From a checkpoint of a small encoder-decoder audio transcriber: encoder activation relu, decoder layers 7.
Rows from block 2 of the audio encoder of a small encoder-decoder audio transcriber, named by matrix and row number. Each number is 128 + 24 x the weight over its row's rms, rounded and kept within 0 to 255. All counts start at 0. Numbers have three digits each.
After each channel's rows are labels from the 100 clips, of 14976, where the channel reaches its highest value: "responds to" is what is common among them; "loudest band" is the band of the loudest frequency at the time of the peak. Only what is clearly more common there than usual is listed. The data: read English sentences (LibriTTS-R). In brackets: how many of the 100.
# conv: width-3 conv (encoder.blocks.2.conv.weight, 240x240x3, each kernel summed), inputs 80-159

conv.162:141080113109153128093128128128170128118019161128128061106117127151139128107108126137128147058128119128128106177155165107128142094128128128131128094144128110156090128149128120128141106128128103152128105206128107186128141128102098128128128119
responds to: the word "was" (43)
loudest band: 4000 to 8000 Hz (61)

conv.19:128175120128129140121091088128097107128143059152128128134128130183145129128103128059128086128033128119141151128153147128178123156149128086128127128141108110112128128152128133086128128152150128073128100128148140128132128128128114128120158140
responds to: the word "the" (77)
loudest band: 250 to 500 Hz (54)

conv.76:118128106152128107128141132130125125104154111128132128098145117128157128177137128085073128128128128171119118116128128181161128128152122091124100131128098112128128165124128128128123128162118187128128080113139063112134108115114128143129105128
responds to: the word "she" (40)
loudest band: 2000 to 4000 Hz (43); 4000 to 8000 Hz (36)

conv.3:128109183129156161122128102155128162128149152211175134111128149128128121128128128183128168128128143182068128147142139157122128116118119128156137128128084150128045149135107126122158104165121157128148171090128108128126100141128108128115128142
responds to: the word "his" (25)
loudest band: 4000 to 8000 Hz (60)

conv.108:147128129117143145091138128148176153138081074101157099148128128149116101094128117138090128077126128152171128134128118076130128120102138128107092090122072116103072062128145087130123134103128128128128117141106169121119128128156147095128162157
responds to: the word "was" (47)
loudest band: 250 to 500 Hz (42)

conv.196:128118143128121159128106154148160128138146128138077100143107109128164128088128118121161140128107106105128106128128092128153128179145097139176096128107128103146167106128101113103139128128152128088128121149079095128097150125122115140141060101
responds to: voice: female (78)
loudest band: 250 to 500 Hz (45)

conv.167:106154102128128107128158120128059128135128114128176188085108153140164122154128128128086149086131107128128128098128163128128128128128128128128128128152128120146166128166115131127160128128089130128149128108149128111110081088173128173148067179
responds to: the word "she" (36)
loudest band: 2000 to 4000 Hz (92)

conv.219:127112143146145146099101128138122159125124152152128063130128128128138120104151140128128085122165128085095128100156128094128128119143096166159079128128124148174136128128128128104094098128111128110145128109099128104143184128160142161132098207
responds to: the word "was" (45)
loudest band: 4000 to 8000 Hz (61)

conv.126:132098128128136128173078128132128111133101090095085110119141128111080133128071120161182121128128128164128128124156128139090098121122128098130128103107077110133128117128153102107128180097128115128194115142128128128131109118088152128140089101
responds to: voice: male (74)
loudest band: 250 to 500 Hz (35)

conv.20:101118127162128128122164128128083128075128101153128128137128128128125128105128068167128112155130132149128122105128128125125133128128138133120118176135139104103128196128128128146128126078113128131128090128128128128128128147146123186154138089
responds to: the word "you" (38)
loudest band: 250 to 500 Hz (40)

conv.54:098134149087126128142127128128125137128173103128148134128109115128094128115138137128128145079128128143128106128123089128128128076128128128148136095128093130128127098105128128116130128128128128123128093128128087101129112082147128128128127191
responds to: voice: male (86)
loudest band: 4000 to 8000 Hz (48); 2000 to 4000 Hz (33)

conv.49:118155128190174165128165128132128069101128081097128128110085124128128128098108157148158136130128139095128128128128128119140128136107128072114095191116099128128091178128089163101146127128128128128068096163107128093128128144159128128161151066
responds to: the word "i" (53)
loudest band: 1000 to 2000 Hz (42); 500 to 1000 Hz (28)

conv.52:128116082155128132084128091128110128128128128140128079108150096082128128092124128128154093128128126128128116089128164135128168128164108143128124128104131140148148128117128156092128112085164096128124128165128145128121128167102163151103128152
responds to: voice: male (83)
loudest band: 250 to 500 Hz (56)

conv.65:136155128156128068139105146128128136148129128128151179128143138132128128104128139111138106128080128101089086098178128089145120112109084095128080128128128205128124091128137190129129150059101124128129132143112128128121157128128128128094166128
responds to: the word "was" (43)
loudest band: 4000 to 8000 Hz (53)

conv.124:128107128102103128155084173128128128128165158128122121128148107153154117128128122128138115128128109128122135136128101088160099128128128168128128128118165160091116171154142164126128129128137172112086080128148125126128101188153150098140128148
responds to: voice: female (84)
loudest band: 250 to 500 Hz (43); 500 to 1000 Hz (36)

conv.135:116124128150128128128128111128172118128166105110120154096152128128136128184143128110128135068128093128070135130149128166087137120128180112123128149148122123076106187128142100128145163065126128128128159165170128128103139127091128128108080105
responds to: the word "was" (36)
loudest band: 250 to 500 Hz (74)

conv.23:142156063128128120128150128091128128128096128128149129128128165109124153178144091128128141162128128139117164090104143128150110196097128103128128181128128128128155128148128128128128095136181166128091128112111128128151114065162128128147170128
responds to: voice: female (90)
loudest band: 4000 to 8000 Hz (52)

conv.51:082102191084102099121128128128128094122128127128047134113132135137133146145074165154150128088172118128128118128128128111128137101120155128132128124109103128085095128099128148128128173128202117113075137181128155111096128159121150128157159128
responds to: voice: male (77)
loudest band: 250 to 500 Hz (52)

conv.231:164128128168120181128111128128156157087081083099121114099189138128128128085094161203102164133131129128128128128128128128137107146128128128128146151109063151158086128111097123104136113128101141128102098128128086160119099139124128128126160128
responds to: voice: male (77)
loudest band: 2000 to 4000 Hz (33)

conv.91:107081150208128128122128155169122115107154087142128117103114119102128172109128128120128137128100128151131174112128126128128128128157135119128128128110128128152059120128153123124199164097128118128176167107139097151128145116091102135165122110
responds to: the word "not" (41)
loudest band: 500 to 1000 Hz (50)