From a checkpoint of a small encoder-decoder audio transcriber: soap at rate 0.0027.
Rows from block 2 of the audio encoder of a small encoder-decoder audio transcriber, named by matrix and row number. Each number is 200 + 30 x the weight over its row's rms, rounded and kept within 0 to 999. All counts start at 0. After the name is the row's rms in percent of the matrix's.
After each channel's rows are labels from the 100 clips, of 14976, where the channel reaches its highest value: "top examples" is what is common among them; "loudest band" is the band of the loudest frequency at the time of the peak. Only what is clearly more common there than usual is listed. The data: read English sentences (LibriTTS-R).
# conv: width-3 conv (encoder.blocks.2.conv.weight, 240x240x3, each kernel summed), inputs 0-79

conv.19,091,211,200,200,245,200,200,252,200,249,147,185,217,166,200,200,171,169,165,171,187,200,256,194,200,200,200,160,256,211,206,200,165,200,135,200,200,200,200,200,174,155,269,214,222,200,209,255,208,130,200,200,200,177,265,264,238,121,190,175,200,200,200,200,255,241,163,200,200,136,200,200,225,262,200,200,200,200,200,200,184
top examples: the word "the"
loudest band: 250 to 500 Hz

conv.91,110,144,252,190,185,209,186,200,208,263,218,200,251,155,200,289,219,200,200,203,200,256,165,226,200,200,193,196,219,221,200,168,174,178,200,200,200,133,200,162,150,208,210,177,200,200,200,200,200,212,371,174,167,244,200,220,200,131,200,200,200,200,209,200,200,192,185,247,200,205,200,215,200,200,148,174,170,211,175,248,179
top examples: the word "not"
loudest band: 500 to 1000 Hz

conv.94,104,207,177,200,200,200,200,210,200,200,195,200,205,206,168,200,200,244,259,196,247,185,168,155,257,222,292,186,200,249,171,147,195,168,215,204,230,200,226,200,236,200,167,232,200,174,216,244,244,173,200,200,259,200,141,198,261,181,235,159,294,200,200,172,200,200,179,177,207,200,212,267,200,200,200,133,200,159,261,245,226
top examples: the word "was"
loudest band: 250 to 500 Hz

conv.4,105,200,255,186,200,218,198,200,176,224,200,220,160,200,216,230,197,200,188,222,200,200,200,200,200,223,211,200,200,200,160,250,152,200,200,200,200,200,187,200,200,213,200,165,200,201,219,214,215,197,213,205,222,248,140,213,275,200,200,200,200,225,192,204,183,200,200,200,161,200,200,218,200,231,105,188,188,203,297,206,206
top examples: voice: female
loudest band: 1000 to 2000 Hz

conv.52,090,172,263,187,275,256,154,197,247,182,153,200,229,200,217,200,222,200,191,198,271,200,196,172,114,187,200,218,192,226,213,200,228,226,200,227,200,159,200,200,242,163,200,253,172,200,213,267,229,234,200,233,200,158,200,222,185,200,211,151,229,200,275,181,200,187,187,173,200,208,190,200,215,261,205,164,174,196,200,231,225
top examples: voice: male
loudest band: 250 to 500 Hz

conv.176,099,198,200,232,200,222,190,264,171,193,200,194,236,200,200,200,177,253,200,200,156,200,200,173,209,147,200,200,200,229,200,200,215,180,200,200,227,266,182,185,200,200,200,181,200,181,232,179,200,190,223,200,236,155,86,273,229,201,200,204,192,200,182,220,225,205,200,150,200,145,115,141,244,200,237,200,185,216,232,200,168
top examples: voice: female
loudest band: 250 to 500 Hz; 500 to 1000 Hz

conv.219,097,162,267,165,212,261,247,219,185,171,200,141,200,178,216,219,200,244,178,208,200,197,208,194,160,200,218,197,188,230,239,200,207,200,137,165,185,224,200,200,197,200,250,99,158,142,200,200,200,235,191,200,200,200,179,200,200,200,168,200,151,200,260,209,199,168,200,229,245,192,150,187,226,200,200,168,224,135,200,204,228
top examples: the word "was"
loudest band: 4000 to 8000 Hz

conv.76,088,152,200,200,200,196,186,161,135,208,200,269,164,200,135,214,211,191,155,200,200,168,200,142,252,200,307,160,135,190,211,152,210,174,187,230,249,140,200,200,143,204,200,164,200,143,218,200,231,227,200,207,209,200,190,200,134,173,200,200,200,225,171,200,206,200,223,175,144,200,141,230,233,172,200,200,193,216,200,200,237
top examples: the word "she"
loudest band: 2000 to 4000 Hz; 4000 to 8000 Hz

conv.167,096,200,200,236,159,200,149,180,200,277,233,200,229,200,193,147,234,169,263,200,164,200,200,200,237,200,141,241,202,180,236,248,200,200,200,244,200,200,224,240,192,225,200,228,200,200,160,205,200,205,200,200,242,200,200,218,105,198,185,200,153,139,180,278,166,179,218,208,148,200,160,200,200,200,252,200,228,200,200,188,162
top examples: the word "she"
loudest band: 2000 to 4000 Hz

conv.3,099,157,184,200,200,177,200,199,200,221,200,227,177,200,200,192,214,209,194,169,200,204,200,200,235,200,157,232,200,289,175,164,227,161,232,200,204,200,173,144,234,193,230,200,259,216,242,200,225,173,206,266,117,114,129,200,263,200,200,188,200,173,200,244,200,200,216,200,165,200,198,164,206,185,159,200,200,200,200,205,248
top examples: the word "his"
loudest band: 4000 to 8000 Hz

conv.218,088,200,171,166,214,161,206,212,247,245,200,181,167,155,200,261,133,163,233,194,216,198,243,167,200,200,200,178,200,172,214,200,169,262,201,232,206,240,200,252,171,166,200,231,183,174,198,219,204,200,200,149,144,223,200,200,209,227,171,200,214,267,230,240,235,156,200,200,168,173,187,200,244,189,200,128,184,230,177,200,183
top examples: voice: female
loudest band: 4000 to 8000 Hz

conv.126,101,121,210,147,186,179,203,200,179,158,200,200,131,279,190,192,276,252,270,200,192,200,200,200,171,254,200,200,200,167,225,213,200,123,145,222,260,212,230,148,200,222,225,167,195,221,183,200,210,157,204,219,152,136,166,165,200,242,154,200,173,182,215,173,165,200,195,184,202,158,200,188,231,222,200,200,230,200,228,230,165
top examples: voice: male
loudest band: 250 to 500 Hz

conv.55,115,171,200,200,200,200,200,224,152,225,200,200,200,247,250,200,181,161,200,204,156,271,200,200,200,200,200,200,184,200,224,200,239,249,230,200,195,167,154,240,200,147,200,247,218,200,235,193,216,200,224,200,223,200,135,224,200,217,200,200,187,212,200,239,200,202,200,200,220,200,188,193,200,228,279,200,200,166,200,191,193
top examples: voice: female; the word "said"
loudest band: 4000 to 8000 Hz

conv.135,105,200,147,200,200,185,239,200,221,310,165,191,200,200,224,200,240,206,233,245,218,240,190,200,200,211,218,245,200,202,200,200,210,200,273,241,202,166,200,200,200,200,200,144,250,212,253,184,228,223,285,169,200,163,245,200,200,200,160,195,200,228,200,200,200,156,200,200,211,200,160,193,208,200,129,212,178,190,158,172,206
top examples: the word "was"
loudest band: 250 to 500 Hz

conv.124,109,233,217,196,200,200,214,200,197,200,156,154,157,200,200,257,200,200,242,200,142,200,200,182,200,161,200,179,200,227,145,227,274,200,173,240,178,242,200,219,200,314,200,231,162,200,227,200,188,230,200,226,203,200,264,229,135,211,200,201,226,209,143,184,200,183,282,236,200,200,200,204,200,200,240,200,145,239,165,161,201
top examples: voice: female
loudest band: 250 to 500 Hz; 500 to 1000 Hz

conv.183,101,140,200,159,185,200,200,200,155,200,200,250,200,224,156,200,200,200,175,200,168,200,174,185,156,287,200,228,187,200,200,200,167,223,260,238,192,238,248,158,113,213,200,183,200,151,200,241,209,186,163,183,180,161,220,186,162,142,200,200,202,169,236,167,200,160,200,248,200,200,200,197,234,217,200,200,256,232,176,199,200
top examples: voice: female
loudest band: 4000 to 8000 Hz

conv.20,114,264,251,210,197,244,196,224,259,211,179,225,200,200,200,219,200,200,197,219,243,224,221,200,185,242,200,200,183,200,200,237,200,92,235,165,174,200,200,200,200,200,200,209,227,158,200,256,258,219,200,244,177,225,158,191,184,158,200,200,200,200,200,214,246,160,165,200,200,192,172,189,200,142,200,183,194,156,210,200,200
top examples: the word "you"
loudest band: 250 to 500 Hz

conv.231,094,253,173,200,200,220,185,266,200,198,185,200,159,180,192,174,155,177,200,184,166,200,214,200,200,247,200,175,200,173,200,135,175,247,200,164,204,151,192,201,282,247,262,225,201,200,234,200,147,200,218,227,240,200,176,174,148,200,200,200,178,200,152,200,206,200,202,150,147,144,217,200,200,200,238,181,223,229,157,229,204
top examples: voice: male
loudest band: 2000 to 4000 Hz

conv.54,090,253,200,254,127,217,242,200,200,179,175,200,214,200,200,222,124,200,200,200,200,195,200,229,200,200,227,126,176,155,155,200,181,167,200,252,200,225,200,217,147,200,200,225,232,213,123,107,200,200,174,248,200,188,142,200,200,178,200,200,239,124,200,194,200,200,242,243,200,200,213,163,198,200,155,200,212,200,167,200,169
top examples: voice: male
loudest band: 4000 to 8000 Hz; 2000 to 4000 Hz

conv.24,101,200,240,122,200,128,205,147,221,156,200,200,198,142,196,172,177,259,200,192,200,198,200,174,200,200,127,184,200,221,200,200,203,180,200,173,176,200,200,184,227,200,200,250,200,191,200,137,151,192,200,200,231,145,218,217,200,165,165,200,223,207,200,200,211,200,270,218,223,200,167,194,171,279,200,203,160,169,223,200,218
top examples: voice: female
loudest band: 500 to 1000 Hz; 250 to 500 Hz

conv.49,105,116,200,203,200,203,203,200,212,205,264,161,200,177,196,163,184,229,246,267,179,200,239,200,200,200,200,216,180,194,200,200,221,226,182,200,201,207,200,200,200,200,183,265,200,200,201,181,200,227,200,200,214,255,170,256,249,200,200,153,200,183,200,200,200,200,184,200,206,200,185,240,200,200,200,137,200,223,206,200,196
top examples: the word "i"
loudest band: 1000 to 2000 Hz; 500 to 1000 Hz